Rows from block 7 of a small rotation predictor, named by matrix and row number. Rows with one number belong to one neuron. Each number is 128 + 24 x the weight over its row's rms, rounded and kept within 0 to 255. All counts start at 0. Numbers have three digits each. After the name is the row's rms in percent of the matrix's.
After each neuron's rows are labels from the 100 images, of 14976, where the neuron reaches its highest value: "strongest on" is what is common among them. Only what is clearly more common there than usual is listed. The data: stained colorectal tissue patches (NCT-CRC-HE-100K).
# fc1: MLP up (model.blocks.7.mlp.fc1.weight, 768x192), inputs 0-191
# fc2: MLP down (model.blocks.7.mlp.fc2.weight, 192x768, transposed), outputs 0-191

fc1.368 081:160138139139179149117138088165130089141097120170155137118134102159123129182121162132118143106112068109184112106103129124136150103177124107105122131132133134126170095114123114142100166126123080146163109083109126157098131137106119109133118176105145118124094140126124128120130129122075127087125134156123146138151127128156132119123143189157126092150173132132159134089140120121124116169070105109165088114100126112128137123141134119132171123118126095166112106130114084121123108115115092129086154128103113136106180148136140135097106143155119182151132133135178132141147101108137110160
fc2.368 118:138137160103123124106121108146161123153134097144128123150154120066112117127128115156134112075112147140111133149150166166117125137124104128102133145132130093094147120123135127087135166145133167126129123139166110153143142196119125147117108121108174155135144087144141133113171141151158155094126135126140175107113092176141181075124118146103162126141117130124104117126132097152132079128105134148161106098112146101066149106126152119112121106125127129121136123105146124156187091151128115119141160112140136140182110126160165109160115113082128147151119073137164106139177123113105093106
strongest on: tissue: cancer-associated stroma

fc1.10 078:143148143162139129138118082151089086110122096113171116165136080129164101136158129108069144133150117119135128118136127150143165086150165098128160132150083143130110101086152092115132117138122120132132120120129108142132164089165166117110115151118159123141156128145118118107095126119113109142122145094111131119175095130084107136140126139117098169124159146140106138115142120115112160191146146135155118112139153149120136145169120144128108141117147092121112119140102094098106128065117144125088160135150108107062164137111167145132135125133129151163129162190149157142135100076142101130
fc2.10 123:136134160096121136110112124140171123144135099142114148145162127065091108128124111146124106077105150147112135132150167166115133148126109136104118147134130083095153140112120116108142160145135162122130119131159113142153142197127135153110103114115175153123140094153128143117183145145141160097121130138137161098119107172134184077126113152101160125148118126123109120117144107143140075129104137150150106099104148099072158107133146136117118111139131111126131128111162110157188095154129124114141155101142137148174101129165160119165117114082134160148124079131154113153173117113125090103
strongest on: tissue: debris; tissue: cancer-associated stroma

fc1.657 062:146095121152130145104117102148138131117082101080149129136128194152108115143168152123085144111064119161121149076130147161152145143149130112155089118155147123114139187098145099146135116149157092154128114119105124146133115063140109100131168130098147145107133173142131068149157125149087139107128166118121131115149111129157093126141168149090127152100132150133139108131136154137143069183113124158115127138122120114125194133115166123134102160131131140120092100106103131136113121160114102114088130101134119111126098107173092144136133130149151151105126128128151118114147106125121132124
fc2.657 120:137135153105127134121113121131169128153142105136123139151148127047097107131124108149131105079111147132112140152151177167108124145130109137105114149129128091104149124109131127116134159140136149114126108132168113145136143211127128142116117102110168162131152096138133134121177141140155168095118131136135168100120102164132182074121111149101159132145116125134107114119149106152135080117114139133137102095098143100062162101133144126115125113126123120117143123106148120158186097148129112112125149102133133136174111128169158112156120116083127145149119059129158114146168110116105105089
strongest on: tissue: adipose tissue

fc1.742 083:128150131108151075144135094127123142131119141126154136151182098150144142116135132077098126114097094151132123119141136167112112149167153088136107098144185147130128114104124075125128130136115086124180138137119154165215154118126155105091112072122112131123144150151154063110122120107103115149093168122113126139112131118148098142134149125151126123155135157099100144125112126118126146152120098129163117142125098132145168128122148170117128088131059109133119096109120121115105148162135125120086134131102127145082138109147088134153142101142138139120165164107114116139139082160133105118
fc2.742 108:140142160101120128111123124151179131162135095148125152145156138061098117146126106152115116081110151134107135141146164163119139146118106135106124146133120106101158124109125134097138158148130144119145113138158120147152134194129129139112103113110161157124146098145132132122180139142152170091123126133141179108119100173129183087129114156107147135145114125125111104115143108159133072131107139134156109096098146099070153108132147109122116102137121115117131121117136138159180102139120119115149144109140134154170115122164164126167121114085142157166117056131183104144166111110117093110
strongest on: tissue: debris

fc1.694 122:153100111159135108145148114145135143041121125120125097127145136140119133073145113132092197092065113141146107149136133174102145152113159142119135138113144096131125146090175105133154122149099074159155123156115139123121161117138103128111124160117135126141097150166122112116150108103177136116180134123150140106127104071134137137098111116143139094159107139121155118125132117109118168134124125118123090158127071099095168109126134154142123125138110117124115176094135142150146091148155161133105145155171117111133120124143123101129105122104106147153105132109102168180154111104117136137
fc2.694 126:132145164121165131128103112142134122142134073162125163138141121110071134121120097131099118080107131136121127164108159150120125123113136148112128153111208101114100068106134119073139167141113207122145132145143133142146120201133119140123097136115139164115143119130121114133203183128138160120113153153126086130122105150138122091120107146107161121130117123138121101123139112132128125105101123140178084114090144141098119124124134131106132128124130129117129093104109170144170109143138123119120134121152123090188125113109134129139113117110102192104156111114155129128145110127118107098
strongest on: tissue: tumour epithelium

fc1.514 088:140129144115139116140135114173150132127111136093135165154186111145142109120174159140095123100098118151128139093153113140120123108155134116128131151152148146110145081059097086120140149132138074151145131120097130157182148087101137113117149090120120152118206107143145061138122105108067143162104132113096132137116143117099122118160143104097158113166147149137114144144092120117158089187128128146155105164120100140127165130124106151115100136132095137131150097149104136104089145108160130126110138130109144117117086103159128132151136091147156125126152133113126126133137097130148118121
fc2.514 104:143140139100122131125125113139163124155145105144131135162145122063118113136121104148135105082112151138112124132143165166120127141126105140104115136137129095100153122117123126102137162142132138124153107125178116154158127213127132136120106119114167155122160095147133130113157152140147161090123140137147173098123095170121183075134123143106172123130126129125102114116143099148140082125126118139132099083098148099072162095125153141126114118114121124124138119102149133154186094135118109118151156105140142152177112113167158116163122124084139155146123062125162106147173117119112098101
strongest on: tissue: debris

fc1.346 085:144137153148154117105143107111155102138092129132159104162153073137123144129164138159090093070142125127150127039125138174141163120147095120111112125131096154109132106091125128167092106089153111165147133099128159162116124097148143146112171117105161111113149128145121092121121110142129150125108150118106151131121116124122121115123137137105119100128145147144131128105124136059141155173101142147125134108141182110141146141133140102134152151124153085152125114119084081138130115089112120121103139131146139113122174128174103170131125127134121189149137149138119149139178078144099134131
fc2.346 108:151134144109127126117138117144176132131146083145129127142146136055100108130135124155131116087112140140120129166153164158116138141120108124110124139139127091092148129107132137116139145158127155136134127132162116154147136216131129136093116117111154166121145101138129140127181141147153153096122127129145182113111105172134187073119109154108168125136126127122093119128137096149139082127106135136155090107122153117067159105129143110120121101120118116126131123114174123159183097155130118116112159121141124138162119134171162120157116126085116151167123065138145110139165119112123092085
strongest on: tissue: cancer-associated stroma

fc1.567 054:154144101143161105107161089146121108114117141160153083086129133138157135145128130135082123112082126073130192045100115154126125073141143121116111119164139157129138105164122090123098137132112092141117111098150150157132121096134144128119133118140166088098132106166135118100117156101131128116127143128121121134125094134120119110119118147146099131167133150162160131128140133098152129201107106136127150140081126117144151158141163165142173113123148106124118120119120087132120116139102130110110142091156125122086122126189105146136156117167125168133115141167127162150121129084151117149
fc2.567 122:137131158105131130111114124145171137149135094149109137152161130058103116139126113145123116079108153137117132154150166161117129146129101130100128159133120092100154130113129132114135160154125155116128118128159113148143141203124126140116117113120166170125147098145131135123176146143157168095126140139143176102115099167132180091127114152103155123142119124127104108114140094157141077126107141143154102094108140105067154110131143128112124109129132113116138121101159124155184101157123119114142158102141133138169105136162162121163112122075135156151116063133165108147169108111112094101
strongest on: tissue: tumour epithelium

fc1.392 117:104132110108161130113184117107112129143137144117152094143122113097122117122104172127135142098171134120109143105119144153151123126139121126149131136117117090141179121104156151109131092123130110128112116145096162158219137141127135120114141128146138134112132111146150130132102074105158143121143104127128122124105125133092112170099126132135145160160145141095081110119170118111132086137156161106128101092108116128158116155129081091066075093135157144118147143123100143126112115116094159126167176134171172104150119116131154111134136117141051077151150144131153161126156133130141124129
fc2.392 099:134125136111137125136255145115130136127133064122144079102121125180174155117137116117164142144148102128118118104116122107128121121136139110123171111115091127189123047130123140171132119130101144112121147118142129098145136094115127126119140136126117113128144123134121163128115084131066094124130112128090093137124138126145144148130143118127098133150128122104145105126128135124120125134138114126076123135134127155148086141126124100154128146126136136121147211149133103087174124114124134134075109145073133145161142128156120147138133124148108082115100164133109107142109132128109137140
strongest on: tissue: lymphocytes

fc1.90 068:146108136129133133130107188152130113123087099121169112166125100148115123128117139109057134110094107109133150101139109143116123136133147146087128167117123174080106132127142115150128113110117120145110095139097123114167121125153114077168089117138141149105138129151140147137119137148128122165093188134104149113169115098169143136137145122105154122144163135128067160158084141142114119186128096160105116107131137106127186128145118181129147172137166174110125088078142095115124119159108142115076123134133109126146135105137096129115150161140137120110125134124144133144157110099148129164
fc2.90 117:143146166104125135111112123132176124141140102143131119153155126066101105138125112151125105082106152144115132141156175161123120145119104128099131145132126089096139132118129116106132160145132157109128109123162104133141139199121128146118120112107162163128145095136132132118182138137153161089125138131146164098108099164132172082120118149093159128144121124125108122120139104157130071114118137151145111088096141105071150102132147122118116104136123121116133124118155121154185088143138111115127156106153133145165114134174168116165119128077128156137124057133168110136167110113104085096
strongest on: tissue: adipose tissue; tissue: smooth muscle

fc1.252 072:119077114159160139121132082163137102109091142146176129140129111148134114101113128160084125113115141081186111095078162166161127123130143115114119130123130183124130129123142084128112126161169071120147120077174148127111134099122113117134117117114136127118135124156125068120119153141104082124111136109106139148155142141135071135152141149139102124134115140120126102157134129144103140168141117152163112099113120132115152124143127143116202100130144129124127114069156100078123158109150153129059166124126105158122148134147101142099160111123135149150141132127159144163139124121125150121
fc2.252 120:138137155110124126112123121140175123155139096141116131150152126067105110139116118151123114092109147139114132161152162168117132143125108131106129147137122102102144126110130139102145156150126155110137119129166117145141147199129125147107117115110166170122146093140129132115175140143160163093119137140140171098122096174131185075127118147105157127142126119130091117121136104159141071124106136156156102093104142103071153107132140123111116114129118124118136133109161125161186091150136119120124160108140136140172110125164163117161120119085123153152116056132165103145174101109113102095
strongest on: tissue: mucus

fc1.52 073:126102155137127121122136084092125109151084161092138149172164112137121135089158159142083114129110119086102164069144129158148105110108137092106150135122118115106098139115110179195113067169128093147148153166119146128133140082152143110138127112098109133135158134141147114128184135093134114128124188114137159122138146103079086126142148121138156107149124135147112148145160131135153135163142128136119114147113116136150147133129089155101124138140147121085149110126127081128139126108134087133080147129168104122151179174119111140129165101130141132125149145131119150110135139092141097139
fc2.52 114:140143151090123136114118108136159124154141090132115141162155126060097113138124115137124114076114146137110124142156167160119130149123101133111119138132137089103154126113134128107148164145130154121126127141160112156148138198132126142115122117109181154131149094147129145112176136144139165102114141139131169095124094166140180081132114145096165132149120130129093112123136111154133076124107139145152102093096148112068156103124145135111120113129128114133139129101153134147182097148125113111152155104151130139176102131156161114166119130083128145149126055118161106144170110117120094101
strongest on: tissue: lymphocytes

fc1.618 109:161130136165147162135150108136155142107125121116143151171119042157128153152166154132123110112102150125110151075121137127136124127134097107141126133139072107113117105124136117168109116135128103144120146149111121145126116113119127108130099137100179144130116162079111157110070098125136115123108147136127135144160099122071104128107133129107112127145195147123088121113139152129122122123139121135098121144135157120120150133140126111153152150140147077125148110135066102099150115078115122114103115110144134182070161129186128145129106161140136191136101157144159145143141101106132094140
fc2.618 101:148130160111127118113132092140160125117122094140123131188139128043082111133143104161105111083117138135126127156145151149124137134128114129103111136130125091093136153109127139136140155151126166123120135116150125154133146208132123116120112110111154157130139106137128127140180149144138172117131138131133183120118095158146210061120101137127160133145123120137115141140124116142146078127124162137165095124118137111077167113122137129117108108126117130135135138106162108149173078143130125119103137102141155130185115112159161109154114134085117140139105081130136099147168110121115105103
strongest on: tissue: smooth muscle

fc1.162 070:115091105157120117118157069163122154178106137140143109139102132115129173120134108176076164145158122128129126114157114156139100171182109115113116100160170130135170147112087095085110116150153094124112135100088116136115113110125123115156127100152125124129145142121161108135117121124136094156113140114116152121161125087106094151109152105151156177090106143142110121137156153123155126194136129121131131093135142145113150113144118154130112150130130132129122126098125115119102158136134178178061135122121112170122178099142104109135144127109114143140160111083120107124147140084121172132
fc2.162 111:143139164111125140113120122140167125144133109140120144154157134064100120143123118146121116088113150137115125142148157166118132152131101141102115148128118086094161124117129114101123153136135171126141134134158109143133140203133126138115100120101161159133138099154122135125177140135160170097111138135142183115112090182151172087119109153100158115144113125136123117121141097159142075113105130141152101096105142103075159108126141130115121112130132112128139120106152117149194084144128125116136155101150129141172106122157164110164117126081128160161118061135172109143166114109112104111
strongest on: tissue: adipose tissue

fc1.37 127:110136118139118155119135130181137121087137121101130108123150138045132158109133095143121116067145142151133164156115134187125095156119122105126072133143126122139142110092133101146179127117112140120150129118106142110139139095117124155141143134072101103116115127106140153108114125128113127116110156104144116151154141138183098148153144157049117133125144126150169127135157079113118146155151120136124127098147161112127086140136173153111111116121152085127102108159156143125124148133122162129110086100162149131137165095171114124117097114130150106129059135117133149144158107106141125098
fc2.37 098:131132154140152155106128124122140119134151070102144144157144110006105132113143130175185132083119115123121116119176140126113178137089135122106033131133128103150134096126124148202140135131150118154156146137120152162143135162126134121106146135134147130145123125136138166134094128112157106131139167129089121131141129129124149073137123130135175133161132113125110095134118118138122103131106108111150135139138108137103132134152124122135133110102114148126124156122078163129128084127132126110115117132094080129141124111106177139145125118123114144060107107139112128125113141128095142138
strongest on: tissue: adipose tissue

fc1.406 059:111111110147111120085126071149105120112129108152139117128122113136131146161172133171066136073084133101148156091094109109132143117154148116109136132157152150139131130105143104133127105153129097124156130122130113156109137108115149147144140136129143120132134155159116109132114135113112135088148170057167135117121128106172085130124132149130109135115173164148104123139113159135144122205110100143137127140103120121117156153121203114132130126136170138128147134100129092126134150099097105138066143136131126116105143113185109118162150115095142168158087145144144156159117099081128117133
fc2.406 119:146142158099128129109118130133171125154143091144123140158151141076106110143124114148120101076106150130117116154140155163123137151111108129094123153123124100105150121115127128104134152155126164122132121132158119153148134192121114154120122118109160169126143093156130134123183140145157164092121130145140171108123097168145176074129115147100161121134119121133097119118132101140136064127112138153152106095101136113071160104134147111115118123129120115138138124115154127155182096137126115106133158103151132142177119128171172117158118117088132150148115054136168113148178112113112102093
strongest on: tissue: tumour epithelium

fc1.354 099:119153154108079109102167106105155111119120126111150087179184136092123119124117103129122084142137143128122073130144113170117122121129091106108142108095133103116132083132124110143154117151107096167119153106176156148152115134111086102165148146108126132139110168157141083097092100126110098163096067142130124110147119044107120140143099164124158118117124153146107115089168094136139153119139132074136131128136152134127104113118139123163109122081134173119130099137118102150169130145108111103124127151129126116119107143178125127138108113108113141088122123127129139137108136166162137137
fc2.354 082:150136112178132119123236131135114130114128126112131163148120124146117172136129102130100139152120131131133118100153135124127107105135149114138191133130109142099139125138141127118176100135115099110097118112112128117129124102143135093049141145137153137137150144121140170137149097137127117135113123138143036087120136143113142139133114130130161126145137138161156172152130126119127127120147146110158159129102136108169128126123129116115151131115156111124088211108110104120144171129133121110172157124157135124135145123066120125118145118115104076146140141130078085167124159134109139161
strongest on: tissue: debris

fc1.607 086:137096134138156137113119102147121144125110115133126111128099124146119141148138138139134123118104079063158139098112125122136102107163155106126108131139130125103152103102128139120115126117082066151138166085145083092105142092113149113160144166090127141112112164142134121125084122101148158158114101116103106131100121136174086164120090130137146165169148181154166142136094146121127107169115115132120111176129135162123140140157162151174151122136148138109152117088156076120178147119141108169127143143110109127133127120166084124120138098134126142125122078108156157147132092145099117167
fc2.607 104:138135162115133131114130117140150131127135109119121152153154142060100112124114113150115113063113150143121140146133158171117130145124126131110101149137116101073145109110137130104154150159121163113123123130136119108139134194115131128100104120094175158137148103140121139129176139136172165091129125133151162096114098171109183094133112152093163129151125132126099112129131108167130092114111132151163095082088148100081158108128144099121119125124131106131129120124148100147201087143123113112140154111127161129191109140160153116139119127084118151136124069138146117134167113133128108107
strongest on: tissue: mucus; tissue: debris

fc1.22 117:097095092136142140152067125072106145109143109125142121133163087146126105119149126089098096093158122163118179144127135130126134142108124137165189123118104101131103137130144169175154106107113139165175123178129131123102133102066103129129123169118183138138116144145147094151116198088129123139118130140148122165134129109162134152122138117137098129173130115117138095146125132157123138130136152135098112133156117163132150143090155145120120106137136131166097135048111095133157106155130130114079123136138126127100140099119131143121109117138130124145113077140145126176115150131130121136
fc2.22 101:110121130118127124116103123123112154112122142164193133124126113126140083154129158128118145128136133117142104100107126173112158116099114106140120107099096116090145144163135134113146123141102211115140114115136144096137121152094135183113127130132149134128188142111118156129105099112126141123128070107143089179130144153118100115127113122126141134082122143156147077111125128127123122107133132124154140096197143153117116114127176130129146153104119144116158076158156107194124122129141118130108158124077118150131134114187163121122134129135120175148148087142165137117125068126105130166
strongest on: tissue: tumour epithelium

fc1.347 099:128126111128138121136140061149143134138111137032146123193153142147144155139124165122141141135122149152115120073121115161126117141171148120144109160136160154128142100136115134112129109151125072123133140097095107154222116110081116111097138181131106142107150129119141124111130154113111127149101099117104140128099130122105089091158145107155150152169135171132149101145133106130128119173119132115191123128127119121130149124110140172132070126123105140143121140137081143144120111146086133134124159137102172116128099114142108135137129147147142129126136132081116123110113102121132114095
fc2.347 086:144148151096124133098112114145153136172138101173131124138166141048096119128129106159128097095098146139120132121121168150127140136126106130114073151118133094095147142116128128125119150139127167124134112126163133131158137217109143120115104136113152159120132104161139139123173146142166134109118142112140173091114101178122162102140114145110154108119105119119104101124139119129145109123108123126163093092101129114090178122128148130139141114116124132131134112091148152132172088142122121100143131089108167144168100130142147126168133134081138140152100075113147127138173129098085091090
strongest on: tissue: smooth muscle

fc1.413 096:145142136130147142126194190106129116092141142115156123159147096135119122112166126117146102169122146105130157118156106117157107120114112117141138127072117161143150123166137133130135140114099095109125156070148118117128098132116139149141117107103141079108143112131147123137134114142134110136108145094124148107118167105102146115132101132121117139173106128146116134122094088111110137116115088139141100176112111154110143112100142114169107172116159124137083076083127148168162137082122133122092141153127120121070167163167128123127104185114118149133157112144164132140078159138132143180
fc2.413 080:149120163122113140105194114153145148101117078098130111152144119116141095131117141177111144115108136136119126173106125156141140114126120157140160092106126115095164041116119121124124123130118110115099117115128112180098135113095150146106118145086128115142119103134115146114148174134164146126123127110155163103114108155125163111134128136137126121149105142134117109118143126161115109127121129126149105127133143153109127115129149074110101098129110151125136130072147076084165122155120127145056120085143121138189103107201114121118118128116094119186125076121151103144115135137112125109
strongest on: tissue: debris; tissue: mucus

fc1.19 072:117133141150114085126144093170151110130076142107197151147141141158131168123156182133123173145127124151121129101128116135137121159133126125109069125133127142124123135104131122096115127155137090114116084094093113153130113114163150122147095121099159170128136148127135115109132107181144112141079133111124137150122113103139111117146146113148117087145158147120134090150126138108127140185110151122139115170149117123130132116119166158194101121124099124111170139139079043119079130144122098145084159118123117126122112115139094146143128105143165126129111131157141145087170122112144106130
fc2.19 114:148138152098122134114127125139165134150130079138123144158155136063093112137124115134127104089108146141114136137156164158118128148123108138097112145131125090084154117107130116112129154139137154126138126135165116145143139199137135141118106114096162162122147086145123132121170153138146152104119145142130173094111095176140185083123118148106157135137121120127105113118128098152135080123107136139136107094092146099064162099132149125114119106131119115126144124102154115150174090146127109114155159107143142141173107126163167124164113118087134147150111063141177101144177109115116111113
strongest on: tissue: lymphocytes

fc1.745 103:134150098166173140138132093111104123138170154068214157131149161145124166140131179138165129129174159140112127137129143186127135123090143124150095140162148116133135153099138146153118099139144115131123111122137147139098150078107140117110122124165097115133150116136163095110097126101125121144140117088096134144104124124100138140089134108083142144145128120125066115133145129118115136135136168105123114116108096119166145137161068125126115146127115098123105117088129144154082111168091117122091196138122110112155176115123135144153131100140152135104153101132146127145103135116145115121
fc2.745 097:135142159100129136117103136144166140155133092156146120148148144062096118116127100155134103089102136147121125142153167159122134146131113134099144159119124115094147108110138119143147162154128147116131146109162111148166142169135128133084119118108163149124158090137133149129142118128131171096118135144140172099129095162134169087127129131106156120117094129125112095127140089156123088121120160141174102085096135108068177107125153126114128115126126119133148115096143110149177096148128124105099154094150131154158113133199163115162116132106128106135123053129162101136170111110106121130
strongest on: tissue: lymphocytes

fc1.370 136:098108146123136111117127091132114155116131157122157087137142128036128151115098112131129112092164148130162200119136142130116143117157157148138077138159176157110125113117119087116161133109123118147127149140147087104164136087121108169104110161129122148133127156153146139104138126127181127111146166138167142123148105129181101122113149143108131113129110091091147106092133136101121111182116128128127145097162132132140078126119173143117105087150153088130139086107127134144138154163121188131134115116123097147142154111144120133144127132114141169131078140123100130145126153115117135093
fc2.370 102:167121152118129145121061127150140125151135108160127127136147149029056111128117148177126107116127116126110132113153153129131176148064122124113062168126135109153134094116123129128119177125141156135112106136125112184161116188139179121149118158123125170135105146136147193122095149136158179135135139136111141144125121130142106106133139122128158121129112128094114130154122131144132106103099145113143097176101127142088150122140148163134157112102132140130118137093112123144119100106125136124133126138129135153094146128113122125121143147115142142130119103123158129113107118127086144061
strongest on: tissue: adipose tissue

fc1.164 061:139094173143143111127138053170111132120115136142129136104111105148117137138141142131093109084079151100118188026073131128120111092153139117100103120123117179118136134139150105120099140124121115127131124099122118170132118135131134116144109116126199102122125149167121131119124181112135136157112159080116134139112104102135108129130159124141104162140154165153139119149122129127121109199096098164131153131103125123138171102131174143138140158163161142115131119120153095118133137154119136131099129107138139105104141122158122142125127125124131161139067144116124136143128122077130127126
fc2.164 123:134127160103131129119111124141172124154140101131101148154145121077105112138124120140124114080105151142114133151146163165113127147124104124098114145131132098100153122112130119095136160157130168118130123133166111145142139195121127139114113114112168154131149088154130136124168146150163152093119131145145177106118094168130183079124120154094152123142114120130107114128141104155137072123108130146161105097101142109064153108121147117113116109129132122121143127108164119151187089137122118111148157103143140146184102123159170121166117122080127148144117066128157109141169111110117088105
strongest on: tissue: tumour epithelium; tissue: adipose tissue

fc1.290 116:134165088198111109108147124131141097150135111158118142149142106111090119105097160136117115105078158103158164132138121156101124131123106120143134102099160129129118111147144166146140104098150128100117137116146138124165120129148124099134160104138093112120045125116124107131109097133137162108133137060138156118181144072142111098124139137120123169108117134160121105141148121127136123127134176187129100132081155128167149093117124137137138147135073145127104107105124145108177128088149117136104137155105166140115120124100086147098104083126145138118122137149139130163100105164127118149
fc2.290 081:142126161121103116177156108105142115118149183130148158079125147097167113127126114096159137131131139132153112166125139150112116121115146139125210133123200106168077120128119123105109153143121130114151132124120125115152113154129142126166099096107151117118144119120135116098123118125101134101120131135136120120115137110119185108137149129140119137168099119109085111108126115109115110127132106132080107141162139109134073124131149139134119104108127128140147193142139133104181101120131117123044117138148142110153141122156102160141103131122125182101105131149135212128138115125117104080
strongest on: tissue: smooth muscle

fc1.89 098:101127133211150144128092080139140125118113096152111123147145161069139142135114155162141104079119160136127145139122163168135142119158145117157100134168145096112135109141109118130130141119108138117097145117122140096128137090106113162120108104124091120161086116141128157150052140141099111117117123133109128147116145119111128097152129136091136098120138114118090136114138108160126128188120144155127131144100136159111059171131145129113123133113150151070167111136158153135128132099147179154146113112096122154116142122126122118115132111135132126128061103146100114113169090166138106101
fc2.89 086:149123132144129132147067091138148123119140109081115149131167109115161136147103120130191138132119132106120120113159117153126125126118133139114106116115120147186097109146142123112161156100161064136123163136090126061135151169095169131144079139142139115159092159135170152153076101142140110116105115149140150094145119104085113093122134133115140108171109137123124138104118120097125131097131118120124107152112130129128135132156110137123103097143155132126108112109132077180151123142122142136187099151073140085095114120150139142098154123133112185121115085147145115106116118117157116157
strongest on: tissue: adipose tissue

fc1.761 124:171128155140131119111145097119135125141115144151114092053116120154132108116145111133110167144091123131129179131098127120116144122160135138143091118110087086131089082105134145088142115124165184138135147105176122091134105141146161136115148140127142130154130157141141108109087128118111133120114161112125150123165128137097151110142100122139167119120105110158155147134112124171115159154146117134129125184103095093146079155125152131173141160173106103122138150111114050106108117137130086120140068117150128120108110132076147145135119109130128131128143165155137156105099134114103093140
fc2.761 091:130123126130103134118120127122116133114120096116103172169137129164142141099121127120090142132133113117121120145054131121108114136124145123126105121114112126137176128134131118211113111133126192145154093130202114126143130122126135143190124136106109137138130128111126178139113121140100165127128124128114153147129125128129047151120132137128089126140144117116108152120125135129125121141121116132146100105167135124130087132137159131162136138138129142129146116138144194103132138120124113134083124169072103105155136130190114137130120129140146209146123030123118093122119144129128127151
strongest on: tissue: tumour epithelium

fc1.576 101:146147130104074147125168071118135119172136151111074118142109119119135116122120167097149149133129130130124147102143124137123131145130122134146143159110113145144150123158149108145131123123135085110139113112120138174178123143119139114140105136107156139137100184180106131122053129112137117147123141089112118124171129074138117129154124110126091133168104152130193120130093122147107133162134184129166127111136109151122171132139143120105106104106153150083176089079107077116140143113138109127143101115158136135124168120160053110117131104138108137132121129124141112118110147105164125153
fc2.576 082:146140160150134134109147116148129106145136070130102126171185130050090099102124101157090098091109121125117111143133175167124122139119114123128121103106134108097120096144133120102138137150137124131161143127143110115135117176121134146131102138122158148122117100140134146128152135131188171119118114138145157120111138162118178097119101146097146120150135128129115094130130121136147094118106135135155100083084134123113156131134140106135122128143139124120111103104173092151158120110145112117163150130112110115210120127174145123151120121070091093166133081117128097187136138131088112155
strongest on: tissue: cancer-associated stroma

fc1.595 104:112139110131140180148138143107133104095091130153161091080152111117125116139147080135108204134176120132151151137112127123154127140140128143132112170153163184099117114178135136170157124132146108163121102115138120120117124128150125135140127135133137146123135098110132144135110161151125116111123150121161107129118116123107083100133127115117113069156118163083091140093118130106118139162115053128127083166176111104098113136139142092139127151129140153090157102106083085139200158115111132120099129111160126157103140104113132124127147130113142109133125109130107124120177093109155119131
fc2.595 079:128120137120150132116101080137120132148116096107134149105141108136090112139102127151111098078111154141114110117177142151135116140156116118094120134131135114066155124126143129154175159146119168124113154119124134112151135163128141142137108117109141131126146101137127149107141123121211185113116140139144137101102116152111225071119116135125130129173110120141064124107142113164117098143118150160140107159105127099077158110144162151108120141128144107133146148103155141148131095129123109120141141086136131140148109135163133120167154125121117145106125051112146135146155133105086114157
strongest on: tissue: lymphocytes

fc1.238 080:117121148131138147114168103155109136147094117127188129070115101151101112121155170118107111147093115114132133091144130149140111119189126110085103120107120103164163125150118143124104129107127089148128119106111116136138115119156125143140153109132108129123118147121136151123130135143063108101138140107095116123155105107191116098093161133136132143147145126165182111141098104128158144196116102147112130134092069137120199129142145152106172106133114065146153091119131105113164146106122131129100146133157121120135130162157128126102140148115140169127135097119145156151123128119152075140
fc2.238 119:140149156105125129111116118130164130152140088130126134158163129068104114138123113156117110089106141140111141140148165171112128143126113132097116155131127095103148108119145111116136161155134168122128120129163108152148146199128129146116101120104163158125144097144141134118174142131148165094120133129133183102119090173137181089132110150106163136142108129128106112125138096139128075126108145145146095094101137105067152106124145123121109110136125114127137125106153111147177092149133115111124165102148139145174110133158159110156114121088129143142125041130167115150173117109111105103
strongest on: tissue: cancer-associated stroma

fc1.382 082:128157119148157113152144093166115093157144155145153112089116134149125121165152156108103122096073116109187134093100107178172133099145130103117133081147142122137176121118148129147115133126158081123152122066130109142135122094118125123123132112092158129150130155124116125111102117141108125122120134153122120122130116129137122154124140142120130065152126128173166149132161120154123100171106125122141109133133129107114129153136150141128175104120151080152145103133108056152142110110091089132074144146172119121111173151124114142105137131147116162173140107104123145167120107087124138174
fc2.382 104:152137167105124126118109101125152125152134083134134146138149139063094113143124114160101105071104140144107135154162152154116131128126123127115120141137103098087132120113128132092146144152128148125135119145152108142145128199120141149115112112106174142118147097144142148123199148139181167109121130122135185108116110170147195099133099146115158124131113109119102111123153106129139087120122139128171100088090140093083160116132142126128132109119134123137139120101145135152179097145121121119150164117137114150194108129151155107159115127096125110147108078131149105154160115111112099099
strongest on: tissue: cancer-associated stroma

fc1.328 117:170145130121126138128158162121129118142138134124153109113129117128081142110158161101149087126086132125137165070107110096154110111115113103140140140093100136082119116160147132106112148112130086116128151125167153124115072156099091138124159115133142117102113106139147175106091073144135100124108161125118122135117141126135140075139134130139131168132177122108125119106120094097127137115144115115136100147109150142134164107106153108147167171117129069128136124136137138135166109106162162128124127164143152120133174168163084117070108157159109174114147184131126146129096151158138115159
fc2.328 091:152126172119097132140158136128149133121122116090131149169145124066119086135137102163108133097105130131130109177143168153105110131139125118128080130115133124114139037103130134100118134136130104118135153114156133158103151173107125134144144118101167163139152125138137129128091135129134150119135104148151168088097125150137144099121137137123122101163136126133116127128125077154119115140125138129125117141129132128127107112115150120090132095128112113122159163101218043124153091129115122128112132126119117179210142124172125110135140121094122136112102106114127095139167148113106108111
strongest on: tissue: cancer-associated stroma